Rows from block 3 of the text encoder of a small contrastive image-text model, named by matrix and row number. Rows with one number within an expert belong to one neuron, the router's apart. Each number is 128 + 32 x the weight over its row's rms, rounded and kept within 0 to 255. All counts start at 0. Numbers have three digits each. After the name is the row's rms in percent of the matrix's.
Before each expert's rows are labels from the 100 texts, of 14848, where the router gives the expert most weight on average: "tokens" is the input token at the peak. Only what is clearly more common there than usual is listed. The data: regions of photos with short descriptions (Visual Genome). In brackets: how many of the 100.
# router: slot weights (text_encoder.blocks.3.mlp.router.weight, 16x256), inputs 86-128
# up: expert up (text_encoder.blocks.3.mlp.up, 16x128x256), inputs 86-128
# down: expert down (text_encoder.blocks.3.mlp.down, 16x256x128, transposed), outputs 86-128

# expert 0
tokens: "black" (12)
router.0 090:105098053165103117111120095081088082142207150138123142133071157171114105073117161170133146087098138142097114073148116131082095142
up.0 101:114120082156101092125121154164154149138171150182128111142128102099159105203141140152105082121125131166188110135121129088136128152
down.0 109:126137156089127106124204133166138170100121175088097161109112085084163068157073122038103188153175188108180141177132097148181118163
up.1 096:135107183153149169195147120106127077106130073155097072098123107144105208147132080143157121144132118086120151097124192071138130063
down.1 095:182141114123187187167087099206106088118107048158160122152113182142128186091163141126092127147135108164094130126110133129111135131
up.2 093:111133145102151159130107131115147171170097122116183197131142198154139146053103143126160116114101114056101134196152111087165073105
down.2 086:116150123164145113134155169140094104147129102077141122091143122210154168111153128133137040086044134134110097129117173117173139161
up.3 097:102124091159101104112122154118117148148190164172108079171089100091130120201139150139106103136143132189165126142144115101150150136
down.3 099:138147177109129131138200148163128167106122158105106153144120105096173087136098108023112190175178161124149160214133100176171097175
up.4 085:168117164165152179183142116109103105106150093169094079109133117136099232147134111136167134136130121125116152066095178089131171054
down.4 089:174139117130182187197096107190133088094079042160132097127101206133121190119173113102081158160176097153123140122100141142093151112
up.5 094:099160129145118128126132200109109133146086142049083135075118145104110125162117153074091136107106106061154124108144113188109218137
down.5 095:132062125164035154104100111131146089128170192144142081124080126116131082120101040156153151094083144115150144078159111098139107114
up.6 103:137117144157154146189181122170128084122100116096063126065100100160094154127131138150140124129128121068109137055097159086151163082
down.6 103:137148116126158137132077109163120157120133047188166131177119178142137112147168114101118125183146085160123096130155165124107172119
up.7 091:107168105087128103113188158120107128159142088085143166194138095154102105117089109093124180122151156139108151106105134200169202176
down.7 094:136121167124128148155093147183088107092110080178083109151147111207148162126144080095138152128111146130125092060138202176147137147
up.8 122:103193139114120147149186137163115134113118073089089165128152139139116147167104162110116124122142154136161118138081127162148159128
down.8 126:094113132104103208132055136176158140139082115139138094103143138090095107158090101130136113139125108113127159143155134109085165080
up.9 084:143141122170137118192183100184148076110110115094072135062108080167115112116144134161143102106112129096102117095093135092138085128
down.9 087:115161094117141110104116122142106133153180050185154160158155149121097070116112115122069125163143122174125118111161168130129180127
up.10 116:142139097161103102099171111110155159134173145144107072143125092095126137133125150128075129147131156170163139142075119141126112166
down.10 116:186143153151151155145217134168090173126107113072103154141129099126093106100140103081107214139168121137121179189118127144201125111
up.11 104:161095132135107148132141185130132131147154148156149107137120105087126194141158085134125146150151157133122130149078147073169119124
down.11 103:183155052105147158162144092137109155101139092090087107105136131082122142111180110102090121131142120196126158130097178147129183152
up.12 094:156111168179142192155160140130098090109163129145088079101133116136095215119148095141159158141137139121090154083093172090176153067
down.12 096:177146125132180195167085067174111148086091044143132111145106179095120159104194109115079152182141092153099134136138134157085139128
up.13 093:145124173142140137168173102144107065071146055162056092097134099158100199119131128158150111130138147132121134057086196120129170074
down.13 095:172105137138201167191107062213141121111075053168136127114113151126097146085158093157103163168147088140089137134141154126087103090
up.14 080:162083156100150150126127114118139158197074119159142146138125142140109176078157111127179124141135102079088164141107135074129103055
down.14 080:137158124189106080140178152105088138151164038104158124120131137175172214123139126153154031099067163134140115160100157108164121137
up.15 090:139119140058126119106099168105153179173095112169164164162138161102118142120175093132159143137148135074112142152135138088127133070
down.15 094:150176086114112118157135144108102134133132079112154113099175114167154182078136090125145074085044134169103106148108146069155145153
up.16 113:143128133166141172136113112142114117122122186062124131116086163103119099135093129087103168103106041139192118107174101160090147168
down.16 114:106135131167137185172117126093142102074100174098125108086108169091112158156133149125096152151108160042182109100160117128128127106
up.17 094:168162103189146139154145047142114113128168135139053090108106133116098162137183157171118175133125080148133138063114145108065182083
down.17 092:139183166110165156192120092160148142057073054119138156148138151135146072116149118041064158151167103155142099159167132138115163120
up.18 106:128103110139096108129123196135148143187186163154134103146134109091137145197117112136141100126135155171168125165135137095173125124
down.18 110:125131156137127131134199134179131161100132181097094153118137112088141089136078093048123206145150161101162149201140123154209104141
up.19 085:168104119178129175194125094118142096103145122169106056094114153127114229155157128155166120147138131140129129109090156075137180031
down.19 090:175174153082173183195111101196123122095068037135117107125139185124139150107175105070062164193168163174089121154133158138115161150
up.20 104:162117161106125087109102162157133134116116146109165159176179105158150084127122113080095109115126119210135101152155130230119121175
down.20 110:141142115154146105125145073088180088159166164113119093090132164102118169083141180141071139129164140116151143161113140132077081083
up.21 109:113116100102119123088137161092129121199167146109158185122153113126131126062061149122117127113118148131124147152137124111174089150
down.21 098:096090108132151091143161155177117044144126162106141121089119111175160146107149078159117120052094145119116120104139144120186120123
up.22 105:119143087138121115084152099154131150154138116079093128116121133128114081108137177135126107084113102126165126083084086137099181168
down.22 099:067147169125172174127104166125109063113139136112106168099137121124105087118098080068129140138108129092135135104165123098145181081
up.23 083:159173158131158131152096112143109141081098068168136105186155132173125137114181104124091095148117092160123107106160178187084127155
down.23 077:173081154133113129163183085156184095113123128115120173110060097101110138093098108124168108040130134054183156139095097080114115080
up.24 106:114116128169118166171136153130152103128090103132101162097128138157113140132148126142121152129134113035112117140132145079153095058
down.24 109:164189077155137161099104132140078150137194069106170154154114210116142124150126165094092092128100122180119092106124111104119192175
up.25 083:155126104142094082086144175131119154199128118064157135153136110150156106104097175122054119103111136144179119150152113211185104196
down.25 089:099124157085180129103158124179144050138136143134063125105166149144094059099120086056080162140195169154134143127154168122169169098
up.26 113:142071106127110138168100112045196163162091157137163089186089140150124151148157153117169099129153093088156139152113136122060165076
down.26 108:135143131127076169099118153074161211133092093104113120166151186154114135129179214091073121191206123127136140157084148138120152110
up.27 105:149171125154159128188181072157118098093138107132062094083103106139084172137164133150128149139137121113098143056053158105117159124
down.27 099:147161139111158150143088094166146171093100012151166144159144147141126063122159107093087118161162106159133102133175155133105178126
up.28 077:146151177091175168129163145121132135116108142120097131083175145069053124079071070050111133151145119140115219133086101116123120121
down.28 079:152154152103121150112117143118182088114123121146158149132131171118148121122139153120069196153179161116145109177160082135126102081
up.29 088:070114157079177156145118076138140149142076104152138151104148168147127172101125119134212109141124143053096136164119131086138110054
down.29 086:162141124163124102137168167142086132150121089091173108137142123205179194108138114140151073081061159128107117163096157115211086152
up.30 101:096133167047182149097122112131123144169104117161156177135189092137129144071098121125204114135127159117094152161137120112152104094
down.30 099:130113120156113093105178152101103162172138127096188124154118119188177155114145114157156085094076140104122134166110129119185072167
up.31 098:116189117099112110155175127141156123122141066146090119169125115162106109142122141093088135130173144182164126065068122178123180167
down.31 101:154140126071102211170040092131145124148087119129130098150131162124147139161147107112154172164173134146129154122141193137065163102
up.32 105:138102113111133115096125150140098101093160055182181122177131111144153139127095141138159068113130149136148119092130146194143146144
down.32 097:127108147091120106142155110159180109134079155186077092097147111120115102076167050128090179163177158138096188167083155113161078075

# expert 8
tokens: "a" (14); "shirt" (11)
router.8 113:088162099075167085096118100126141149166124109154124146057159142079107128158141139114118107172176144155066167129040090133080180141
up.0 107:125102095150148153153153142118142186192146121112134125111152133109103164126131165146160144137134100130134197133108185078194073091
down.0 104:094160172105195120156156175142129041105138131163142164141123121171100111143087052097182156124104100133120121133135040130169125107
up.1 124:114104109143104107132163158105108070109110184128159131116118067250153129094108155160113128054092147124115059124127140161187067166
down.1 136:127051098121121148134134155145152073131114137093179109074124158143130103154103147195094098086132134073136087135177154122164127079
up.2 094:093177095148122098199136047113140137108126124148122139117068200132140199172150136120171150145121134152117112127091115089123123126
down.2 090:176129160094134143126148119159124124150139097116175141160179098094152169108108112090140145159206157137116154231098136160163138092
up.3 095:134142137138242103216162070153126169113131189088148137107104140100106169155135132113156158156121105118151182125116148125153118144
down.3 094:143062161132165152128113132175124078084132139161180128106156065135181123084114097119194114113106127100108120201149118150162112085
up.4 102:124081097132145149096096070061137131117139149177138121154120036109149086109146168140112133134134083139186133100173120160052104124
down.4 109:110118163096220081116143081196132081131104115161065115079125055116081134140120157136126146155144121145114127086091087168068123101
up.5 107:145084136193126213178145144121100144073103127082111079126103099138117188131142166167163194112071090061127099123153144120150048121
down.5 105:104131131171145145132139166091094158119174120108175199145108166136144130169101255145140170125114126088177076091125085111161072136
up.6 138:148092054182100109193135127116131092127152132128187104147023132172153136140145150193156092042072112091151115110138108080126106158
down.6 134:171105147154110134183162108106151145155103090143193127161089156162158157092164139094112104134153120105137146195088054139110077109
up.7 109:124090160141120171119113190121123161161144161132187100155128113106112105172095061135190182135108093084169152123179137083128118132
down.7 114:125120117186095129104161136162102092146211166151103177166065123127124105133129188153155179102136110113144139081103108104150063134
up.8 088:171167148148106131140139111034095183088104081115162157188139089153119170066160170130089098120083102131113120131127118157112088195
down.8 086:147166147135125181183089135186105156145160099142159133147108224104181160185136123093106170144133142088171147151166169086111149139
up.9 073:127099170170147131204141180083092117076142118095119131173065126185120122120129132121110127140100082100152138082156156149133116162
down.9 079:090154120105165135114096090161081072083151164153061176112130135149144097110146102112141161099068131173114080120171140187121125121
up.10 118:108136086151156177131150125127103096095129073098043147131145063199090145099160183167154123094111117149118118074113144149119160109
down.10 115:144146126149125087107125161068181203130133108140133136119162145079107104153136241129113118163156080104167118139117113130102099114
up.11 101:112128115137153149120157182131115138185162099095144084112143157109078192142158131166175163117125124102133191101128148066193105106
down.11 105:098123158113171117135133130168136114145142143151122128105110121057122150171109107152180176107126091137155141159167055108148085093
up.12 083:095130164154169144134223146126109099145152148084095152107115093120092104125105095135134145107103118081151175104164125053166162148
down.12 099:171133121127117106132187171108120103148164097111089102184120129148084134126102143142135124117175117147154172107123127142170170110
up.13 094:171109189154099113144174169114091055113143105103142090145087089147131152117076153124130056086112132092124108105102098122148122170
down.13 089:130106134115091114145115170181141136106090105143115087089148131113152131202169107128089169155143128098148102120182199131098110128
up.14 106:154098115157110201123130077072123154123128115141120073135157115122122187062127183188153065123119124098141140142107152108103075103
down.14 108:107158177152116126132188163090082135126146091087104181117121125113155141109134130040070119105107126090148115122195120136158102133
up.15 099:194099189148155150127120112112091158110146171131135102157116113097096186126167108144140141162116064129117158116134141104110116101
down.15 098:161117090123086157097088137181146150134138084140150107126178087065149098131086112129114098101116132117163114138156143119079170137
up.16 108:129161155122172113117117157152090160143122137116118157145143110159085064083157098150083096115066087147105140078207119092134147163
down.16 107:103124187104185158117130147181109071138116159087164184098185092155145114067109114132135156114103131107125092142180140106202115101
up.17 105:143098163173114133157151144078100082093119204113131067088108120124137179111147109136063170128090131111080123154121122074184011142
down.17 109:107125121118101067066161126076144160141142146111147168150158058071146093144105132154139141120159144124175098122157093150155120145
up.18 108:115140157163163147152183178125061129179149103071158126117094141101105169159149118106167155126086103107113160099122080088178108177
down.18 115:048116108113140158133085135135145093112137191137151177123076160094148103188117112163135170078112090104195082104205098110116110076
up.19 106:127134139135117096106116101121081140133143125175085088198140124148122139136185127145137137145122103158118130054173160104123130125
down.19 107:168135117154139120109108157138097103131185080155101117109124107107118130117152124113118089142124098135104096069110110082126137134
up.20 117:122129100135104100130165154145077138161131123059106130110122107131111113138112112141172115054089119132091141108127065063182139178
down.20 117:141154123129109091169158185151109121139157086123115045155133114126127170216109115130147154129153140107152128085165172127137171146
up.21 095:136179136118136115133122079142136176163154089157145140171130111126129131152175136115111157148114098176162147100126132088090128186
down.21 097:131162152172131187118095071143069091137139087153150103139105123162123130096110123153141139135108117135068122097114097069126145149
up.22 107:140138083125133111121118106182150120198201123140151108132110111096124109158161142132124078077119112161194131089121129069072146130
down.22 103:113135124170191155180078073180107127138068132128196067089118100174182163107093076184203133102071130139097126123155122122095118136
up.23 117:123086166145177157166152192103115136140119094117150098135138106135091186164149147134190194146130105076120139116133169105187090108
down.23 114:096127174142165127161115113165129104053139162163139126126099097080114160182134157124160228153117072119146109130153046135135111117
up.24 074:166122126164120176132128104096133161140139099106119085204128095131109132108159114167123187105110016175172151105160131169104097123
down.24 075:113150087135113104065106103081103147190161121188104047160142166164108124097183145140101126141147121201086147093087122162109142124
up.25 110:116131115140105163132138144153113182134143154084111105137135113096121146176122086155161210128082112114174117144158156093172112123
down.25 107:090159180155135081074172108140057137147187152140104199158150115119112118103081155106139186152100134150086126157092064152181051147
up.26 106:155140123147118181170150099126137159111119105131099123145179075152072174060132176163113072118119100116149125141099175097129085094
down.26 110:163154152144129154165169158123110125121127118095079183125114088085093161111163101082076140131139106097132157122137140091140112107
up.27 079:144137089142146120150151130160126119142143102093116132134112094179097094135134154169186085042114089123152154039160118094110137128
down.27 072:145132161151092151074116172060100098134198140124091107158141211103115099168141176099155142114151145108156106114178128121121152065
up.28 093:103109116163095139133099192090128107164115135136129115119083116140116109133165076179119101117099108113075111130153137085111132084
down.28 089:098104157120143100121057108106102144173072207118119045092136139110189173112168128117085090145134149143111146145134100174111119134
up.29 105:155113192165110168133150132142085144095179121109138091123127076101133148144121118133131094136087104129160156138138127116167038151
down.29 108:081131161171125113103163132150134107106137143131132209134126091138120098119089141122188157124075123079157053120117083123116084135
up.30 113:174117156132147115118149159160100096145143158134161121157134086212080120060120114192127092039100119141115131101149172142158125133
down.30 111:117099162138116133096160198136147059148190127121183163127113137158119082114079125159118120067114128089152114124155106107201154088
up.31 100:165130200123121138143116129091115157089117106128127105215120132129113176153178126105139128162161108130127136133166146135124147107
down.31 095:139115086071105098098140184188117124174152123158111123124154131091104101112137086111078080123130159109088159110116118079160141134
up.32 103:149090068129116150212126058169167087120136193167158142136062189149153130146176080135190136132168131167137127145096142069099098103
down.32 099:148118088149066194103159100130127127146138084108108142127151094119107131073133135167113094130163162160076138193054103122120127126

# expert 12
tokens: "knife" (9); "of" (8)
router.12 074:110082040090110074095086163133156125151157125151104150075144149115113116105085136100120079096115147136103145127116145123103131093
up.0 118:153099167134105118172141147074141100079089073139120059128140105167136149124125134149134094169215147161126125130092171167143115112
down.0 121:152081110184066179148126069058145138111111162089154119157042147135123166093149157192145152072115103099145117130141117099098098088
up.1 114:135083094156090094138126143097146065158128183146151078108077136220140138074144109206139126065094161115092098133109131077139095117
down.1 103:095141152131148117174181153177109092091126144087135190144110135180147129127091124074146156096106126111144030138123130138149190162
up.2 096:116170099142116079104160157118077158124188091134074112148154154094109140149104152114094102154161151201142149103144100190161145154
down.2 090:111115129140136110114140154168146155080105132155112133124156076127124083086129087101137144159101118101126076194126105180140078139
up.3 101:100146131133144113113125138146080185167101140023115163115154177126108114092085129105125131066058052148115139125151143171141112156
down.3 096:047110126086122101099105081113132139175113179146102090093156146088141171156137140144103140185172173137099174153107168101148072093
up.4 106:181125173190112165196125093118148062047117085123091077081115146137147141143166146152096122113138142163139086138105121106108115114
down.4 112:148175140105153130160123124146110130045092083097107151146141098135100156122152152131117123124115111125129094083144159134121167126
up.5 103:131116107161145122150144091156164082130154066174152137117147116166155139090129126180186106171135165160082135132069212077155066135
down.5 100:094121156135120134159164142139160088137087156123065138068101122125101133127093108093143168128172147096143166126061092082131149056
up.6 084:141089153187146142192162107105113072093126143129145057100038091131133186154147138167160106121128157092117145088096087097106095149
down.6 100:128099124124119116132108159171123114142195123192098165147114106099079168148139107118170140162165086143154164114100135082123111046
up.7 085:146079120104096124119142145078168048100179121167073111154120097123101132131104157118098111152233141144153158122093201129107129111
down.7 084:116104140152085168124148127166159114097120127126102115159136084170093096090094118154133176091114106120169092149136127195131125122
up.8 082:151125109095151132120105136116162166156134113148118157192136049112075143119175153112134114145175069160144139109120211186046170114
down.8 081:085118145098086104118130155140150145155144148136093106102181151077150097176126117089107134158171172123156106180145195139150104113
up.9 101:147176208139186195128120152133112109045087124117127114162148148145085104086138070116111156133091049093093166129167078126127103170
down.9 096:116175116132163103180199090156156115074149113171089187138093133108139107139144144059118153211156151108152151126112113096105074159
up.10 109:108137112138143089142148082123148095139137093169124151102139118162151127090129154146145118174166170170072141128066204104145059147
down.10 103:136126156142161127149182167145145089165087102107076103085119151154090160093086109096117145117171140105112191118066107124157164067
up.11 103:135123137105128073122107078089105192195093133129157090137133122129133181102178116146165131107118118129082130126110104120109109120
down.11 104:121109129121116136165142148127130121157115124051169178075175111142159100076076094156187086050075132136094095191121111069155118122
up.12 113:077137104098116104114120069080121084114135128125128169106119076166166115115130129144155105096106181178131093113154084189108105133
down.12 107:201128149145156193151145085078083117147078089085217108145120182172139169060130169129122097096131108123093167136136142163094114141
up.13 107:141106122169144137145152074180124112112129126103122117144073120145098145137114125120212115153141138131116170105072120118119195162
down.13 119:176108074079114160085118169192099109139169124132162113142146065130139093121121107170106122107131160164146145093115180119164218159
up.14 072:111055126126143136122110123133156079102079129129095083131105112139089140133103116189184103096117101104099128113133157086106115087
down.14 080:071124126143086097106157189115155174086134198131132117128127098092172069140114129076090129140117175074187090162148118164180094171
up.15 086:199084122148124148138120117097169090112154070154145087146126027125130139095143164146111070132184072144169147133141189180054126111
down.15 094:088135089109087146131170125075145094147193099119115146108130139112167146173106152155124184140174206143165095140112187143156141114
up.16 106:106136122145090132155124135141161077141076146144086109070130162180150120109166068154119174105135170115090087147122119061171105088
down.16 101:101148151149070129174155145116148081075109124095119174132082127168170098137077113070149153078139133100149054120148088119107164142
up.17 101:106128139076118082104119108074137135157078151125132199090131097101152130085110203071105114147146193135090125145107086167116075167
down.17 103:146090120117139136096171103097133110155134108084143109085146139127093133106039206171129109116167168139116145143060181146165136098
up.18 068:095141115121150144088126134155045188128134083108088115176155173126089130134078138155148108110087100105115129118189163148174114117
down.18 078:066144089135086107098124161112128160108121182165110146090158081092137071093145090113082110161079154119112086173113097161148097150
up.19 100:151108150182154120169161150124098041088175154153082045135113095175091128106129141139070086132133094135114138080111143125126121126
down.19 110:113124090118163072131121109189111101118146130152094150093140064097114172152165090161167180138105105168107114123084106165111167108
up.20 080:148138131130096169124106143090139154060090135130172164123126139141165127087136152169056136077081104101124055156174112169130084132
down.20 081:092098096089144109126121062133145141128138149117118105167139119115120176163161200163112164191197122161141114130102177139106129095
up.21 102:130151157146127093122180176162117123103103085059089093122149125138078089101098101128098112097124112126104168127125103098165158155
down.21 100:096138171169135091160196128106130065122161136107065138065098144145168137140151154056124142133124176107148132086081102104141105142
up.22 105:080125129110130135116105110063147095097110134163099130152071092127120123164225141130100191215180123125111125105130077117057155098
down.22 101:180097132158084160104101123145185123157156104170111117140108154129141081084166099147155111068127096112155134138143117104076102067
up.23 085:130104139082138150105088115098140167155122126146089102181129105115082141143175132117123131135161043150131137099122180156051159102
down.23 083:090109159090140099091082149186143146130097190145073093097163108054138105146142093098092125162145136131146134156181160166124074108
up.24 098:093153115117162061123117101147112095111091138164117152094117145216146154107172158129144080153119164140068108112112139128115107119
down.24 106:120059118161099088141198095097143098166146131112106127095110121136106169096138126147171131081132122156117121155053118136116098092
up.25 085:106151124131138061142123160173137125122125097171151137179122152150130129163165116081120099167181103183144095100132101157119190163
down.25 086:126069127163097133151134157152188129103127150182132110172098080133132103145146062102203136157143067077179122169139125132109070091
up.26 100:128151122159122082192178115143097171136113150058140098098090138105143157189129127099156134122102130135107119133073106102155114196
down.26 092:166144116126113106113135105116068149203126137110100107121118112135188166107193129110095098140112177170099117111072127154134145188
up.27 108:115154144128142097163146110111160065050089091158104167107132075157148122110142139113085116206172163174065120129074151137105150173
down.27 112:172095103108111110140140124146174103160096112117108128118114115172077156086139136198142141074161149136108130118088167102147139055
up.28 081:145144128168137131207133080124125191072101096141091051175069092139128139151169125105088121158136055166139132103110120123087171154
down.28 087:085138158084128156090094159141134125101142113139136149132206114148119086126032066108140088141099140132109125142142152122155170130
up.29 106:165110142162124092147170149123103042101162142148054059111129121170094133080146132109058089119151112162075141089073137142118129156
down.29 126:091159110132185093129165129176108081100166112134088184109167066150102133132162103135143188156124116169102097098105103152137157134
up.30 097:104137103124125070135127143081111177093107133109175186100116084136179123121089171123132133093088156121126067130130096213129125202
down.30 095:123071108139122160110144124084091098165138132108138092117129172123148184130113149155093130139179157146108154150073164137147097094
up.31 129:134169139104134134131152128153112205165098136100150142131157114122113163133170112157121184129116143116123124145123186099188108131
down.31 123:120142142085106125174057120124122118119075128139115108127128132157151098168187099148116090129143104161117083136156136088129146108
up.32 109:087122178118135193099114133125066201112075143100139131111156189113167113140102092088177122127053099078114106149180115166146081159
down.32 102:084099132114115071094109107122110175166091210148129095146144117094148174136184105111108143198165154111083154150092156156151071118

# expert 1
tokens: "the" (16); "is" (10)
router.1 104:079154092110153102133151025176155108131143124148054180074132081112163091125141145132150125131139177182099142114106128121103130134
up.0 131:131146136126166105114146151154091131160131181125160118169141126187108143107159109157121151115100107129107123105173181133177117120
down.0 132:081135172109168079120142141150102101085138158157089139150145077129133099140138126051127111151131090150147121088142138142141136130
up.1 063:184126149181075137143127184078103178118134069131144080187078130147076190142173162128116114137117095090135139072117143157129112126
down.1 063:168148165156118136190162134125158203135085106119163127131118174145143174078163129079104096164169096109145173122095118129107185137
up.2 090:139146119093095175093087063165114165146142115151158161171157135169152121139170081106181191186158149193113126159115216155127111110
down.2 091:059086162126165130084124186122105146146117170118131103154114177110076150160148130090113165134134086038122148153175075163157112077
up.3 098:101120114152105106137163176069103099140172110128156135112095152105135135157134106136121160149118153064110147113114120115155119178
down.3 100:165134128134105183152122150204114084111168098142112159158122167152137126155098148155160162107133135142148140116131140065162154112
up.4 100:153067122156141155180125140098168126100133099136151122128089188091126140155128139130144122142152091086185168146132160093133086088
down.4 105:127109090145097177138069141119160073151160143158088123113071169145123104135120143195149157118115089114140152090143158056090131069
up.5 109:109124093162126105072151136122094088124178212135120097135113148166121125112119125173099183121079141111096111113128148147145119161
down.5 110:116140093133092124112175153120123103129151093160105160145149045131121108136141163139121141125172101128144126061140178123126112116
up.6 109:113184167119151046108112165123071114151113108152145125130131110145127138099172106086080126120100138135067112074165107164112152170
down.6 106:169106191124097103132131123095139134149083149118166011116157139099126148117140138144133167152149149152082183147121162123131067147
up.7 090:132139091115129157095071144079153164139135098154144150145098237108133118132164157076108103153185111145187153076144134163073189099
down.7 085:101110143107200130169081112163086129193132169158114119082108208144110186146162106145157197173098111130078128132121072111121122065
up.8 074:163147166134182116132127159093077164119116122081134080173115136122062159101155127062101135145108087117096158087129107185100159172
down.8 080:081135072140165083090174091185083112143204070175135122125133137156141141127098118138146089112093137127123146090111153128151168140
up.9 118:141092096151088149088124159052128122150190128149171129163098105140113127054121114164143131164146140131082172138104115107146109139
down.9 114:164110135159115156177120165147173072088164078147129196136078124134076155133094117126211114103131076141151099157089111065120168051
up.10 094:153124164129133106156111146143065167107139139132127100135112146100119188172164133118141134171116121142116134071129177126143157152
down.10 092:156107165108132122155116172143187098130167143198094125096109130066093134156173091103166140177182121142164171082096129057104123099
up.11 101:128191122104146129087071155106152141133157134135129162124142181056111111131145135057077117144147101118166157101164131155060226096
down.11 099:103127133062152181142069117165154092163102137178129149099107216115117147166119169164190180165147138097132155121119122096080110052
up.12 093:173091137138123157188131156095156160141130102103202118130075170080120159151148139123139136131122098090184181148151132087141101106
down.12 098:154091112154081204132067153127183073137130133160083107137104131167112084118131111199165131101133087130147164108156161073086137041
up.13 112:117169173094095093127099179135114205142068179107148147148121172124123117151128047063086132097097124111129106145203132156152139137
down.13 116:178078165122075122146077157136137144168116103124135082088154136083135171143153120154175129153138134104075137159117195077114130068
up.14 104:176169111147119176145169108125093122083123146112082121144117142186062163066162122134069148147153121162047151092091162126166126142
down.14 111:174055075121091174113087174165144091170151125139106113107117111085105135151129050193181142109182110143130163111116135087085185042
up.15 105:172069146162136155184150169114155131123146106117151101133073161089119146159137128134125128122133095072197179146133143087143101105
down.15 107:131098098157096205118061127111173061145149128155097128132084163148121102120120145199172134100128071113145170095147150050087122054
up.16 115:126109150135122082143222160130079073155133139089104124115117082169124118109064113127088120095123144125087122095090125176171094183
down.16 118:175116131170140122107118104183102157117140120099168102109155122133141126115160170182122142068066130125141072142182143154155124161
up.17 085:146136124148153068137064109121112153092144173167128072182107102130126131143212125140139165159136092141153134081175135139060125105
down.17 086:058164135138142084076192151113093124105151189092087153101130116120102145143104170108099149152087169064113121121120113126205087171
up.18 105:136131115185141168126128122188111111090118175129129116147095145181126122115157097200105160122075112086108090118147134124143086136
down.18 107:120121172147140124117174151123091082108161146171149124164118085152164143150114146119133121123151168084165106089157178167166065106
up.19 095:111118091158121134116154133040128133141155079136170124142107171158119112067139104152153118124111135150094189125114069108137089186
down.19 094:149148141104076158152066131138148098119158097179135220187089204146124148179151172134162163147151088150123085137128132039095173069
up.20 117:119174158112139087176118146139126135126052126102090126120099117139122129142168077070091112121095109111070110093147099107104165158
down.20 123:195115162127091120174094140132133147150075079124136091090135134114164180115181079127155117133151148113084107150125166106128124075
up.21 077:188131197167113120139131169079090102126180148105154089170088076128101136102145106094080114106122103121146151071138115151109109169
down.21 083:091087075112188117139108132109164140186093130146154101078131113160108152100149131174114109135110107085111131087083131094103125091
up.22 111:131155176158151099189167134128087127097110119095174107138113118146136167159149090107149177165119125118086105146128119147181122168
down.22 120:158178126134175126143149111165094135112148152110137127072119121085167106104107101117088149114075154146097154142114081141139120185
up.23 122:141095150151154123165174170119096104132166144134150092128104132125120203157181110114144216170153136056129124091133144124160117118
down.23 118:175131108180165157183197136196101117107128128062143074078103160152180115133138099126103097079074167090158151124130116128179113179
up.24 125:096179160120136113076165169129070108167145127110099149143155164155100107109111100055073157177130138153020161144093156160182155176
down.24 121:112145143141096078026137170116098146155196070142170125183203117118105081102097167122103101101101107132120131101174129140149147157
up.25 108:131126097209090163122150105088116136079200097106092070156107100132116120126116145180130143099108113161164131091112119142103173160
down.25 104:076103132117083094118112115140163148109071129162137165154122116195163050105180142090139130121120100128107078157144077138112109141
up.26 101:129141115167140131115176124115089161087109070050102118149137068140091140079104151149157109102094118136107133092089112166124156179
down.26 101:133109142150085089133113100156132152122091149131147049119101154152153114129159112093096095093076134128111094136138120137129087166
up.27 109:086173173147096128103160191123092078118123148136097158164134156241119105108121129107060153147112137132037109140130098130194096152
down.27 113:099110173126147070072114125135098118133161120153157128185195142130119105124120180117119103105123079140124113117182183161157101113
up.28 094:124118159095115073076170107137104095179186113169118104126152103161132141093102104121117131163164167169070143134059151149173088152
down.28 098:139120124144084152073138147063127162153127082106142122144161176102048157109104136143172094109121095152099153191124106099144139106
up.29 096:108145139119101138094108123117114135156124072140150144164130180140122133136190189092106076153178130163139151096129147151112113099
down.29 095:098085139068176164104058141153089123165101185097128110095140207122109134162137133163143158121124106107131116122154120155130151056
up.30 105:090212092142102125105146135121104170109145131088118157149146164153117108124104080138115201148076130152082146151142091117180140194
down.30 106:079140155147121084106153150096077141154119070120140171161142159139127083131136174084064163145123092085063134125201115144149106148
up.31 110:124122120122153042142218144155107123170123067107112053122134103132108176137112138119107145156169151127087142106055155177166138167
down.31 105:171137088159160137119135096142106175124133072106182062086166138121154166117107122163108086093062169127108117154142139156125144185
up.32 099:133175166092118083147095142131102152147118135147164149123120151093163164170148079065143115133119158163104099138137094125121149130
down.32 099:171140191120087097165133134132140145145069150101120048068124191096122176112184110106127186145128170095082140166132098137133094126